A small contrastive image-text model, trained from scratch.
Model: 15.9M parameters, 48-pixel images, encoder arch pvt, encoder norm layernorm, encoder activation gelu_tanh, encoder patch size [2, 2], encoder depths [4, 4, 4, 4], encoder widths [48, 96, 192, 384], text encoder width 256, text encoder layers 8, text encoder norm layernorm, text encoder activation relu, text encoder moe expert_choice, text encoder num experts 4.
Training: soap at rate 0.0015, 4300 steps.
Data: 38949 training examples, 14.1 epochs.
Rows from block 7 of the image encoder, named by matrix and row number. Rows with one number belong to one neuron. Each number is 128 + 32 x the weight over the matrix's rms, rounded and kept within 0 to 255. All counts start at 0. Numbers have three digits each.
# fc1: MLP up (encoder.blocks.7.mlp.fc1.weight, 384x96), inputs 0-47
# fc2: MLP down (encoder.blocks.7.mlp.fc2.weight, 96x384, transposed), outputs 0-47
fc1.95:104080141134139100130126117136089151133101136118158144123165104142171170102139117172106131125135119099107135160128142136112166150079174172127071
fc2.95:115182133145152139118148139123150158130170103134101132164096165114084152162105137106126100127115131139164115124090154177142145092159120103112167
fc1.96:113091159135148155118142144120137164101132149131146142134158150148116123155126159132123127146125095113141087154079109111144101131097117118138146
fc2.96:141170101121143055124084092132102114145134097124124096116095136119127101123110088135136116124150161125146162108160136140089159119148148125138113
fc1.97:147136091097096142098138145128146133124157124107098147181101133113108153122144097101146145117140136111151118128120115121117114144124131130141128
fc2.97:086151166155110111177098140153131157108131126130145122113128120164124093131128172166139112118116130144096132135125074106180167122088131131120105
fc1.98:128139131108150076128128103173110123091100113159151080147145105171124145139163204072115104198111140149162142154210135142138177087127134117074170
fc2.98:117161094153100195098122128053137123142119128130116165108119091119120110127057099137137151077163160120085128127107102104112094162125113161159106
fc1.99:103153118167123093084117155112148123099163129108138114161140136127134090140122151077093105063085142139151192126084101083094137166105142137171133
fc2.99:083159096111105159087117174164224140128109146089123098173152169196145167147141101118140086100133130179136154120148113138128106117128080115118158
fc1.100:127176159059103168154068123087073141079082112129064117190178128156058087109147148133080100126144130127085095184132129194124207197185040123144120
fc2.100:147065102152143080096195090169128091157130158116161109081092110119190179144099103116159179120102125096160100099127159076155107052121173158171160
fc1.101:149119138116091095166116120149087113134112167110149085140105114113096135135149134143087137136115115124108099117107118123113137130140135156116144
fc2.101:134123099159138162114156153147105128092146147107132141119137110130172128113139147137125132121140147128119139115129174125098149139109130107157148
fc1.102:166105108163100160147168087095152112109126131096109164131093136120165068215112158169123142139149064156197164088116119119133123128155067134144124
fc2.102:152090126167134168114127094132143087122108107147117153178070110132124044175123165131129136140163091137198138119105137122190126103150101147138116
fc1.103:073106119203129137106143186128086143143097126146102171095026129126162114122069099055064157141096102140160054144156112147143157136114129229118151
fc2.103:089083142206100145083120183141124153112123152119130180081062102088149115120136076090069151147145102199180098140142115099157165104123141186166084
fc1.104:118108164092138133115075126104158134142068155119158196167190189102173089146137148142150067142116171131112098111126168062159099184140153049114119
fc2.104:092141088174169122074120061127185121103079178163162174134156130141149175070137167098170140161123137153158136140111127160087207127102130158082129
fc1.105:099163140159167105137153087112136190101122072147161124148170145107164114109153104125143059148097144155217181167166124121075181109142130156137151
fc2.105:198104126148083133117153148130193154133159128071133132110126121150169077127104082186098107061171112101082149135112161079117118194097118144152099
fc1.106:131156136118101088134095089092091123125113128143097132158134121117133084128098132184105140138110082133113104130162116153087171131127141128135154
fc2.106:131116147119114129181135078084118087103150136138109151129147128137161096122140169139118172166101076115133120160108110109116161157123163081112118
fc1.107:097173136125239148048106153155106093109129072166171171138099136014128078180095075161069165093161171156172143116137176084061097031180135155138152
fc2.107:184087095134108125222174175137120148181129213095077082121156149255094176111172156046179127136143039158040123125084067144172198192064140116067079
fc1.108:135151212140154118139179166224194181097100128042100144164146122088152103091154126160143055158000128114136103068099167125150126171105176019141134
fc2.108:086117091069102167116062106036143113192135157089185160141144098189070091073125117123204172073186138076163115156147157073179051133154088076168206
fc1.109:120156141162113130129159140123061115111095153132101115144147149142110129086138137116115146166155140105100120137121150115076173090151118147147133
fc2.109:085082178139116112128148131165111116120081115148115116112156167115077141150105162092109109115125135099120120150091088123073123130136139152143143
fc1.110:221106126145121018131170110057062177099137125090107054164118115136108093154082110196120131189091152041113138166161078033144079146066114152163072
fc2.110:229097077090155043212159091187193124108156042076101175055140102074095101131081210087095057160056150118124105213169090102068069135084187163143082
fc1.111:056136112131103128120092169111120108111111085130134180108182097105089136150099124142153177155080083110128146147110116179170126164111124130122132
fc2.111:072125102126112128128125175136083086145119098172129150132206099131093144130153134092161155142106115122138121164124119108189119180111126124145135
fc1.112:136130147139112147083117159118121134122138107131101114175132198168157136137166178148094178121127083123137121149063133174096115165100150106132094
fc2.112:122118093096131169171147115167119125128150105117159154080105076101105111141109088116153076133135156152154101071172142100179147162165110127072135
fc1.113:079127122181127114123075162107148131128144136074128138124124169114112127065135086132173106129131097143099161124146079128158112160108139159153144
fc2.113:184105176092110088119102153145184161171160123128127126141117137062142145154099185107102120143155162142108082170129148111117098105081128126101120
fc1.114:100143136116128111089186144065079118123051158096101088092173194112112108115142126133172162179118115093154166110104140159130103147171150138092222
fc2.114:108115168128203099142090188150192122136107100156075071095122236172170131116133039133143079174055102126100076124137184108141073156138133172103143
fc1.115:116138122117118152147099104115104132125152159100175099110111104110192135068111065104055117122131085117117161112178082124136120084103116131113154
fc2.115:136148124114168133134151118105118129205119160136118144158113142077143103125117138096173115151168120140132131144090132145113129125191115061154129
fc1.116:124108148094194122138131121123129112138182176141088190106080207034137096096136132145108101181138157137131226135145122091054118159134123113139126
fc2.116:090129123091158118126065134100105114096136174116106194100076181034190115113142158166071094171117132161140225134133142098087100142114123101129124
fc1.117:140157099130127147185161085120211109148157107098091110122150093145124119096187121116082158122141089067139157152116121116146131181108148147096147
fc2.117:144145096109133143211149128121169152136158141138119108148165102149136124146192130132098178144174122054095154132141116128158130176099165125123151
fc1.118:101135118098113123174152114155140096165153151147114154147120107098137134118117147172133146108116127126107115154139100146143134136106131097147107
fc2.118:128139124151135151107083104137153136086079115132103175154112109114104139135148115131096129098123142115110134079126143120095138152123146153140122
fc1.119:126132094143146150123106093142166128139118129112125177124146182175138078133075130143123145151117151130129154113099144134130104155101142107147172
fc2.119:127112156124139129146119147123119101121113119148139102142157129125099129110194128125119131055131120154095122163107057183134156110162099151115112
fc1.120:105090123118130106148158159166115132109169119114135183094078141163161121134145145138121140161142092133156105179188130100124108147091115138082115
fc2.120:098115110134130105119164140165117125100132117109127159064086126136154152155138149164104122148088136173151086176147118129123094136087119160080126
fc1.121:077020194109143096152184129105087051112089126210183151075142058136119077040049222080131149121121133214122177255185087090133181183076155101107149
fc2.121:230164048118183159089106143142156143110081088095037132197065138101183140160162018194089087174114157057080110048081165107055047076126150170135124
fc1.122:156085105112116135126107128120134122110149114123130125127118123143133138131129111132136144103113142138126107151110114121133145122098143167145118
fc2.122:119116127119133154127125161120142162141167118160139127146102135144132127133120118136174099148150087151117114123115132114149124130122124118109133
fc1.123:169147123127145147098151080134104136131141141136115078152102161122190137153106073145126126122152132171120175163144154139138202173122146056154183
fc2.123:130157148093132151112116092148135156104141078127136068162073146082165097161091080169129151148115121143139167145184133123188163116074121078101164
fc1.124:172136132140138123145117089120143146116110122144134131154132122112080136138152134135136162115166160139136128129125142095122103132134117147161139
fc2.124:131149130131153123116129084136124138107169122119120135137134135126148123133133140131104155141139160123125155135114161086120138125141124117127135
fc1.125:162071063167101185091146145132135102135150130093133115121072115150155097142108171111124172078153132178191104110098139120136093076159100129105126
fc2.125:108166192100153085187123073106128127129145130159129165115198139110115138095153109069123104218089105056070158120141129115120174167118165142149138
fc1.126:123140092159123151157145086099141166122107122130154125164092155182175091123107125130082100156137169114078143127105109084124143140150087098066110
fc2.126:142152139094117081114134120095172105148145102188113117119103078142100122116130083120134160149147090187129119126163116125114167087166116128138143
fc1.127:123052161230056054102096164125124096106145115122161118110073116167086067123107151110168064166109169138112159117099144110124153137145065122143047
fc2.127:161122229239066066086118155145119117129123120081122088064062138164109108115128150130175084157115161150118175131133153107107167135149117173151064
fc1.128:126124134080167192033120137062127136182131195121101143169236183012177133206111126187156149150123134204127169095108084078165119187160132145090048
fc2.128:129010157188062147198165122229127126039089077168222184074081127213068188115127105125063051111184059149145114204133169157163164105054139123150160
fc1.129:108112128141141151121079151142153146118161128148126064118155155160094111078134113131130088154167115108141145109142104159094084061155105151068084
fc2.129:117115118100158121163162127137117126129078126111120221167113120091141114186174126119165119165102135156115094063063123095121164114113158097174160
fc1.130:124100133121133156085087165182069144148121120134156053134092187099085203072122117145024092117137142152120173157116127081140059167039129089136164
fc2.130:122131127117178148182145083026163092139136136139091168120108119106145057188157157067191123150129111133126079126144088189110196115199113214134105
fc1.131:130154151104090065161227154168105147040143141094116119160097120131201127144067112125085141119143083181125130131112097087126127163110164153140127
fc2.131:079187193120080073111207115142081127048119135121103142171099173110172112112065076125093109099170100187101112117111114086110112111110170125143149
fc1.132:150095103139083146099097118073105178194083172138155156187135125127147124122144148090084127164204166143162093184152141155078132077148138137184119
fc2.132:073127125111095157070115123155137157140090144111168159175140157131096075148115141119127143137188137145128110091166094156092125074144159119153087
fc1.133:164099207162059118076140134138123104097161091123121088157048113141150106172152136154063158097094174082164145144124112167166140126113122131136139
fc2.133:139103165141027090089122095102151070105139076138119110089057087090111144180123130120063111123091209101131154144097080129173108090085077203114146
fc1.134:246101142147148089089178148097166125111102106121071127172161109168040192160167096123069140120175172105180187080167076154158139074122076168068039
fc2.134:137101084114068115139175109057096111106143060194139090050111140091069140119063117069066203134149208152164076145169135107123116069182084149114229
fc1.135:145131145148094096090157104146129099141099086179151077110149162127168096121157130177084137147172150082197130130126101105140152149127159096143152
fc2.135:100115102128188154126145162120091119113131151102108146158117104104089140152073128070100151085104121179104163134154138125114092155120115171136096
fc1.136:121128154117112138131107197114161096143152135192093137118107130166076150103149143165152167120113108099078113106087137125117150146143113091137167
fc2.136:134184159151108124150174085164116170115109125074166112174118091130170104181160122135084123177081182129169175129162094119128095122112105149118137
fc1.137:126121138099134164139134157134136065153123123128146078178107130114152125116177107168117162125123153128180133089143132157083142065146145093167153
fc2.137:138139145097133128135124127139163096154098176137135095189130132095184124131162104173152163132107166135180124119182136181098132094117135072149144
fc1.138:120116132227115017176072099095118143122142045154111102100094075068084078099110090092058075149052163148113135117160067098202159159173054147085143
fc2.138:114122189188088078139099117128130111139222064172115153074068168081101096107119095109119090147076153140181138158162102144196163105143097141090129
fc1.139:105187137182095156101119104119156131104119117133097125157225145156158165140149157139147174105147137136147186110139103124098095158136133196109095
fc2.139:109161120142165141124052098132147121092080092141097140134206136167131148120159165104130132117133122132153170105154117114051127152128166201119107
fc1.140:071157095116094151118053149173193190131176161148149143115127197130156129051075172139160116168102103255183154084151141164139055110130189185155159
fc2.140:115126129228077188146055158153166136138119177183137201141215164121178180109066121148073197176114112161119177124193103186111138146191184099110162
fc1.141:125171163109124161122097098138157130145121088150119157112141126129121125143133128150142133167115117133145154102106142157154099128147120191137129
fc2.141:123121151132160114153135106158159151121131153155099149153127121129135130119136111131137151115140173162142136107135154134130099081157158169135143
fc1.142:169158134164186116120082106179133132154127144086125160150156084144120137143121165140186153108118157110123134110137119196031131075102056103140071
fc2.142:126138166082174115189184125171074137160143084176133179130025135111090092135143151108081087132129181090119133117111144198206120092056082187094103
fc1.143:150109129181139124116085162110075126131108145143130125105110138117133162092169121097152129100105099120145122112120128110176129137110123121134149
fc2.143:152148100152130134095086157101123123134093169154173132125100145136112173120144123125143172057143121123099146137143101114143102120095117113144124
fc1.144:120114162101149093094155150137114160113140113147128129103120097124143112154107118169110131072114082157110131170125106116117167153098100096125117
fc2.144:133135119154099146137163141112137140158128152123152118145105176179109178119133096121162159188169150110097122122142153126104105096139176170118137
fc1.145:149130129166122154125109171077095108152105168181088086166162061161116158151142203133109093140172134110076095081081137119188156128089168099081110
fc2.145:102144117086107127116125071157170214143139122109089125123124195114132089112092060132115149117067127135191160175167083162076057108171078202175166
fc1.146:097133161111132119152146133141157120139140134114136155131141117167140114119165163119121127150118143119124134134123145092141161130116130089124129
fc2.146:166137144137097144111116123110124119108106095143099121115108141077133120140094119147114107114140146154116146130109092150131096128130130138143139
fc1.147:138122145056107159106140113093059100137125141106139151127193111112142111137130159108121132112167135156147097110134139128128100120134130177148139
fc2.147:081124113089164147116109133154090128105098130080180191123173091116139129113106183126060128124128131139134141142114128152070152108107132179101121
fc1.148:109119109144123089158116187124108139163145134166161142114133116124131128126119148158132197126109090127132141129145100122128128100172123128120098
fc2.148:099138118132124106147127124135135128112143159138201098122133130124147130090184143116132142127129131116152133112094114126121140164115081099148130
fc1.149:132102102143103098075186140154138120139104104108164151152107091143141168148147098083115115133125157160129159179144171112129111119129138140143092
fc2.149:177098085154121123070145118156094148145104097128198187152151093129149212109128091101121131164131181117084112183118139090114137111101163112106159
fc1.150:085113154183149140128112089129130113149152116088094142084113193144067142146142138141088131141183108074182160143103142141096104102118133138128140
fc2.150:091122132193150168122088122140095096126128175112044107055148115150109122132137131107086085104162080107172119133124132101089114102148127136157125
fc1.151:184183138053103141110109087167167134085143130108104145129139131000203147099125199092094160166126094149134056119068089103168080098076162197081119
fc2.151:153135126067135150113146081153122130072111170140124169163152120030191178085113202061125176149139100114144064104058116058161043080047201188094123
fc1.152:092183056094173095094154143116094133132177186105170155141111199089159157096110101190112140153119084129161133122118109124160109162013139054157101
fc2.152:089166071127147120118152093096112138109167188105209141180111124098185168107118126177157126141081111097121147132133147083154111096064130113178146
fc1.153:116154096134140137105201134134148175082117159134124135106144127151183151160101121108116126121108127167073106130131122107118141178084116134098097
fc2.153:120112112106149146105088155109132110093093139129142102126147151110135135107129154129157148120131132115108141131147105132171100138131112132146130
fc1.154:187084108133178126140139159052231068167105101117073131158076118086188078183169124121189171177157112189157058053166139083146131111137126102088075
fc2.154:133131138162193139134139171087207079132088123120068097179024152095169102139127110106166156167163145221156115056149093107127101091170145132080080
fc1.155:109130138160169094130164164131103115167149098096136142099114136112179118130127146129160110110123116151091108146096164117128109120108115106150134
fc2.155:184106158148132100129158144144094131161141076165086107164136154159109151142184173077156116141120118135140150139095138139072090133162131122149115
fc1.156:120144152100125122141147110090145146093083127132112127122120106103124115109121132116089118136121145120101151153105121136132124095122088117142152
fc2.156:157100110151155119134103148146126151145178122109155104133131122124160114137110123138160148153151102128135121107148154132138158139145185167105118
fc1.157:082167120184099122126132114060184115080064110109178088183128093213084111145180125153136163066123159127131140147165139189091113171108123151120118
fc2.157:141130142112026123147106128142177111076066096115203157166103113149072105131136106087096149122123146102147166088151120147169109145099122135124090
fc1.158:127131126148139106141114154141078117090148134098138129135125131137121136113131105082131119117118067129106102117151119142155146134131139120118124
fc2.158:092135104105122132126141107122170127170115108152121122147137121117129148132105143145107136170111193125172152117098143119077107113128117139119126
fc1.159:078163152143165139129195108123063143129152144174155118154136125099092134110099113112154096119113154131107121145108116195115175164118100168156111
fc2.159:137127137148154131120212112184082130119167176159160145143175115058104119161114130115151110115123144139109166149130127200121175167145117193105120
fc1.160:108137168107099084192149124131116147095155151133162117186128085174075097136150143084155172128065112140124159146104095121129151112109151125127174
fc2.160:112133180119149128153111120100111114099196155148146136182096062138090100149104111058141149152133110129107151141131072120136137143111103126142119
fc1.161:053146098152126110136129094122180162150152141168154168143167137129148123158151099132183091169113144187120156130111052122122153172131131074104171
fc2.161:150124143133127100119159167130136116080074098136134097106105124118094093124127167151064114145154113125127134143158173074114040116129109161116122
fc1.162:119128151137159155137133114162147155145129093105147150137153131150127126138112125136134107163104127115142154120131121127112126127145126142115105
fc2.162:135135119136177134145133113158106128099125129112104164117127112124123137107121113144109139133109113107163106142146108134111141119153138120123131
fc1.163:118158151159087108120140110137131129156121174083097134161123136135092151145173095111113130110118141172135156147096107124138128094140139143123098
fc2.163:123116108094162132137146146144148142133134101179157157136125122125132098102114152143135118139146108122125125121133146141133146189108128085094131
fc1.164:142151088098095169138110091183143160136117175149072139078151189052129129092164123138132050137102171131163170148141141151167111086136053033130075
fc2.164:094084204137190102114143194105124099172128103130196072141098085130139162146148188112120178148165129148136081125111125132072136079137164195157205
fc1.165:041140136170163157143000119037160149067181152208087124160103065176117122131136131204142216054208054058096122217142076240073130093115165182072133
fc2.165:040062071119183173137147122048184074115134118115127161059088093140129126119117187185136183124187117148153084188123104213108164095130127187045116
fc1.166:110143139140135125204106136123102161123139162081134122160129161130136088154137167111125135132142130124143163148121170124117100156104154151094081
fc2.166:145087143099102165083155129124162127150147108133144169105148082106112178097159084146135107085128110128092091102117076146115162093145116079139171
fc1.167:128107132123172142166127158113156158117121128136120117105109096146151123124149144146169165161106158109084134076177183190154114151100097128103076
fc2.167:143136132101123126110144079130102179129144119091106114118130099101157135137131113145162161077117102118086101078152143113167137138107116118107128
fc1.168:094170156094088071139146159106113108133092131163152178131172122154109073148080110152104104094128110155132147172137205132130129129111164162153107
fc2.168:105149134108077076114171142104117131144116113165169154131119153140114053167088111130095038107118084135120164176109207136119143158123124096143114
fc1.169:152141088108078139093099018090087102196116087127186114122111112129112136127172019152167116114100136133142121149118099090146097133183084164125114
fc2.169:104107157151172117172154199233114103101161153118126151172141150116166097118073196126055171149174152073132084113153165177144152104086180085138127
fc1.170:130145117138141126179128078106181130151091113124101115138157122089149111132168143128152101114076170097131133103118136112140156089150127127123150
fc2.170:149125143144107157108105153109102096157143187129137126200116115143149193121139120149148137126177131173114087108090163136111123114108176100100177
fc1.171:156110112141086070098077124131104159189167107161166090139128099112081127149121134119094075089202106147121151139136158151171157097106149170142164
fc2.171:117165137116192170167187101105170083053047162132092175106140163121153092114120133135102177093098142158133112129110137139101103115151125117095098
fc1.172:130124088148171181144177124071139117127122143145128127126129175127145135113123139160097144121113158178132139147126086119149163169128143129095123
fc2.172:123101147058079114092069118158105127136171109168115162126080103172152180168104100124130107108142137076135097124140159123155103076109083163111078
fc1.173:151122091085135104162155125134151089115155105120160147123132121088160118118125115183129150176101163124099148142144156090120124114129157108126129
fc2.173:128111080114151123152133110142130102139158135123124119147152111130134174117138123111130123168110136093092167127158119101096131117121146113147131
fc1.174:144103106177154122149109128139114113114116114131142121112126130156109116121109165132134135141104117112161133160132133140122102102145113100128125
fc2.174:113132173110163101122117151143114146150163141153097165104099126145164133106161107118137110155152133151096134102140099165119163119115131137136164
fc1.175:167129106138062146101157050149061131091118138144109150131064105151087071172128147129101101102168145095132096175088156181151171136191161120113167
fc2.175:146136115128104106083128101179097140068100139150120130147090077119100105153141156134105061081167122060104070142068190154126137174160157158112114
fc1.176:143120133132127173119125148144100129141101108137129113120117176131158116131139096081124106163132132108124163191136152123163147131150172126113141
fc2.176:157145128144104156136107141127110131161126107125132116099121160138159099174150112104098139174143130117144170133163179112170142119128167128154149
fc1.177:124107124126122118170115112131124144156130120139148155127107116120131171145134141115124133110134140104126147149122110116128106124135134154112143
fc2.177:137154141136108144138141140120109124120111153075119107176159125150145071122145136151122155172103126106143116140123121130122108134131135113114123
fc1.178:111125123110139129130118119160139118070122131138111138132141105105111137141121134152107121115125122122109148142170152088125122128122143182136161
fc2.178:127139111157122128097117120146141148143116094140128135109154159142166106106115114157107140135125141119114116122145077168157157133135120119092177
fc1.179:117128074199000174136049082099098091062196193210151071049153038146059154118151000134073078034103125167122192099225046177232100115115096226224195
fc2.179:107133218129239096098165157183188146193077092038116151239121182133177111111114244118243126200152184089059067202125142057000126203128151031066077
fc1.180:145136144101143148085127109126118098122124068145176183095053137103136145117077088165158099163117119156092131162142126079151152140143150123115121
fc2.180:121117087158201066135120150097141164133173130152116120166140139152102103131132129075092146106137087117109113110092136171084129117068133132133103
fc1.181:160105134112102110151130083115125170157086118145161161098110166080135119127159130121090131110125166115113096140158112202135131156186108149118142
fc2.181:091118154154174135130126102113129128103172135111103117132124133172135127103079097109144135138149103170135162118103128106137142112085136099081122
fc1.182:140119127117124117132085100120120126134158129132085149109094129121111126117143132129088163110138113103116123150125117100109111095144124158137076
fc2.182:127124155128126146091098128115132133127153152126124144133092132117107080111128122124103153133155123119119133144109154115126127065156134138167111
fc1.183:106090160092129110090132088173121131130113093066129094129101111135096155141142114075115109121087131113100134147112144096116119135094112116113117
fc2.183:109068116095083117079108112200117142126136104098135144149106148134143103101148121076156108161114141091124109121145138150147137089156156105106188
fc1.184:111169118142143109132150145084091134112142117107142128116124131109170131137117103155117125081147121110168108129119117104099127187141113115089120
fc2.184:151125118124132146129176127127144139132122142128122143127140101092122114125098114102125133148137128134118131133143164149162137125091166151176136
fc1.185:208127099125149131124085116130088139081216175188101085145132118120111104132090171151132198116132069094105148036178042194168129137105097118166091
fc2.185:160156078112155103140113165143048139092149232138095057162138092154144076154106210166056204088100073063088103050132094142172091165101139160139059
fc1.186:141117070102098214162074109119024063101100092201109123171118088128095140105140114125098182055160165101109185062154138165097078161169113169177110
fc2.186:121114053096073171157073110141032062128140104193150108173161064145098091101152119155075192037166175092142186077186142146113051189120112206139113
fc1.187:072111127157083105149110120116169148118196113122085179172127147099146137088146169188121109150102132126139099155142194161163137107115124070159155
fc2.187:124137119097129098089155154129137106123066133125172113089128116104123139145107047080096119113135128124130119110088071118138072170123113122096118
fc1.188:153117156113083139123107114119095135104052068151102173190153105102121171121122140085138149147116129145122055153097127190086102099082105115111088
fc2.188:142153109137119082120102129136135130116145134099150095047114084101149126161144118132077163160179189089129128161120140108110101149122064118141094
fc1.189:033137150099094126213039090124125101077091101102172170172112129068098082114211161034134077127062109104152192139115152072091132140137147091154158
fc2.189:026188187127139105190090061057106161082148153106194181167113117139047092087182138079112128107132142087163201172168166083103166164118158093107157
fc1.190:090131105063182035123167123121152138110120121133159159091151165099122127101063137087127133139108137126097117192125107128068131127182127141097098
fc2.190:178095127183122186115102099130123134133133089121144145178129119120160109157211154170124153149138156159130122094109135162208180127079106121131157
fc1.191:206070082088119168164131137060068129128031178137106172139232104117077147159137139141182083095099136095166141140103166135174139047121122089126054
fc2.191:058094193183018144086113147175179116134212030134112099117015194098167107130101101126081142161159122113088091077143114096167107109115093163109197
fc1.192:091112068116100109117173147094108187157080131080096128138131159158107198155130103100163139111101192153130122148143139136127138152111203169095093
fc2.192:031094090111071109099120153169151145153116110127091139117084130142147137098079112099106158130081149160134097169136144139094106181115133184115065
fc1.193:109192163079102155171112098198168097141125138182162100103123132096125148120169076154144080160145114155130148094139167130144117146111123163133129
fc2.193:089182136069087142177084073128153098137137121196124120092140111080105114088190098133122111162118118092152125088127142070151112113102129172166133
fc1.194:119154139120142150166081135145160171109152136079163134168111132104097137099151134083077163133081100157092059114114094144145089178067222159065130
fc2.194:119149116066153151145120191153153099133190146078188107155158143119094104097163117056090103059111136162114099114112070146098074151093203168121087
fc1.195:107091141115123142168096095177129192104140078091141127125121134186107102134127074134111181169074117118105139153132115123095126093146125122179122
fc2.195:121195080141059115120152144065128111149105177142177145112138155113169151145119130140139132066167119185139094102105157134096108119139103138048124
fc1.196:108103088155038126040137102041036084139158124160152065105131076139180050083123105118095153172185153172152132115138083208133186107170128152155115
fc2.196:105152083151187226113059096113121169177160131143184160094120081094162043088121133168091132141167121156050139141126103134122190179190160136182061
fc1.197:117134115139130127107140116117094154074138127140115151126105112139121093090097080090081145114148100115078092158166114119116160112154136150139153
fc2.197:095085136151157129109137130120130128140138128148138122123160111111154130099115114114140129121164166129100132137117155151129126134130143129130135
fc1.198:069100163147134108146127135146151159119156160084146141122131209098191144115081152103192153165166122090139099149050168115080156139196121099140169
fc2.198:090101175180098077111153129155110153103204168132156103108119201133144158113077149073169129092195185107136023171106173114117200144176082135142139
fc1.199:149104099111084152101155105121111166132116141124132131155141131096175130093131106127153121124136115138153123105105150151112127092119132117133147
fc2.199:162107108125132149106122117120142145133128112146134144165107133112170130138121096146113107179139146151132131093132115160179149135134130133114146
fc1.200:128107160151102129108133101132169160153123107130104102167141094110106143133131131161145118122097140115135115135130106116181138149113082095154121
fc2.200:122130135116113130141124131141099160099146152165122156102122159162131129149124153119112128145147103130139140133141141164133109121143144185121112
fc1.201:070140104102098147108143181056115146137093171107150070159103167126085081153125016156170070132139106146113100094090121050153100149115107091120105
fc2.201:155158123144152186216118115161128053123175084111155182107113109158091170138034148144144117172091101198181113084128079181090151141110141105156127
fc1.202:189089166067179127119090143118137126084103124113134119164113168110071114153114086103176116142113182072148124165222177078198136122178061138158068
fc2.202:199152129081181100119109132157145102055064142088143074111083178108064129126122084086165090164096172104136139186205102091211111127160042143164120
fc1.203:127062137066181197091191154123018098117116164119219178105134079101174144107071168100151131124145145077116061122145059138119175206148130138109072
fc2.203:136122132169073075155128108134253152135169089155023126150107132121028159164142086174117140079133093164132174196114199120154147121156186147156182
fc1.204:182165128096127115006107182130192058142110156087165161128191094073126101122155183099136191172098161121121129153134117084112107094177163133119090
fc2.204:103072118170120202196133075164060123097164097176061070140160189164121101122096100186154101079178066130145110136128134119099126146065137125123157
fc1.205:151165157040132107171146145142107148051115215090125140130167095086172165073116129109144141150112158149091115099151125169133087126124159129131132
fc2.205:111140157082135064164153136152111128080141207070156090149144106150145158105107124088149106142135126138138079050156169134156105164085172109123155
fc1.206:238121134105106142135083095158148143148159136114111126145158156179137104132136139112183170160144091149149103122122177112125130109104170087132106
fc2.206:042131085154139134101181159105122090137115079139147130134130132115149158163153138141093062095116195099101160129088103155085125159175100136119160
fc1.207:147122159127133121128138102118132133140174088137114155107150134113095137123130127141131105145118145099133108126097126164133107158162128124121124
fc2.207:167145135142131123106110126147128114114100091152127118133102128158120103156129098127107128124102169130119145136121084128133140135163130122113157
fc1.208:137111112098146185070129129109144099155110126205104153091050182120136148140071118162086205086192159121111109135142097100157112209182090112178075
fc2.208:167090143108156116188175117136128164092171146134168121202152082113128092153136090081156085145115117168119163119104166162094172059071153131097206
fc1.209:149231126139128068172100028172077177153152141134179092091104086246178117127092126168104118181173090110161063184131080132116115114161056070137076
fc2.209:084104088031093171167148217146213076092148149129218110199167134106171113040143150125110088099055255100098215142126155119198104184147217173100150
fc1.210:127117149130131164169128163142125101157104123140122153133126166125101121111126126109118111129118149152126191094109128154131101124122145123117120
fc2.210:110150130104121094121142085103154126121129123115154108122121129127140098124131115156119120125130148137138117160128125106122115143116127129130125
fc1.211:117168077128103109129129115184134078132134090104090151203094104114125128109133189155135155172061106114095093169143121144130130133109146153105153
fc2.211:143141166139127117171147055078130111134139139136164160071146157126098111142103056173139132128125174121186157099124105159109156112135117119183127
fc1.212:116130130105120073151117123117145160116115132127133137130112123155111139145137126111116081121108088101141119111120135146119144093118129145148114
fc2.212:141139133115106095139172112139164130125128144120113131150114136119120125153147132089134109115122117066125110133108151152144129102161147153159132
fc1.213:116119158126129142134098122080142146129137134133141138146145143093095117116107105155130125133141103177170172110122171097122090175137089124155144
fc2.213:137142146099134141121103152074134152126118121135147113129131149112113103092098112148115094140150098155127193149144087124114080185107085124132120
fc1.214:157115132156116158104123142097127112115115121098134127055151153113141120146132120148142129115122093182125093171122086159137131130111144091145110
fc2.214:152118155135092152159112153069126146110136108126150079115092143143131128134097156178121141122124151181138113148125056166144110125148114118141155
fc1.215:097118127149150101102107129125161129111157085119191113111146122125121097113084128061168107134096127131117140131127122097117139161083130124082104
fc2.215:100125087142185141092155120115148103151148081146145153110139133150121140107097129129144109124113140127135150114150132129109124147149082113125089
fc1.216:063170173149104146089092101163134143148179100159141144126116126167138145127148136144135189140138070123168095126072108124143166132157121152180152
fc2.216:229141177092198147126138124146058165150158118099128059101150109100164165135121181155139104126159131154212081137089119121195138164086146111136107
fc1.217:127150139120119139204116088111119150099113104134110107135096108142119106128161148145137129181139126158131115113162148140132169145130110137094119
fc2.217:073151104124147109129108114144116069111122119164131108103128091135125143090138115144134106111139131156088146103135106095164134139116138136118121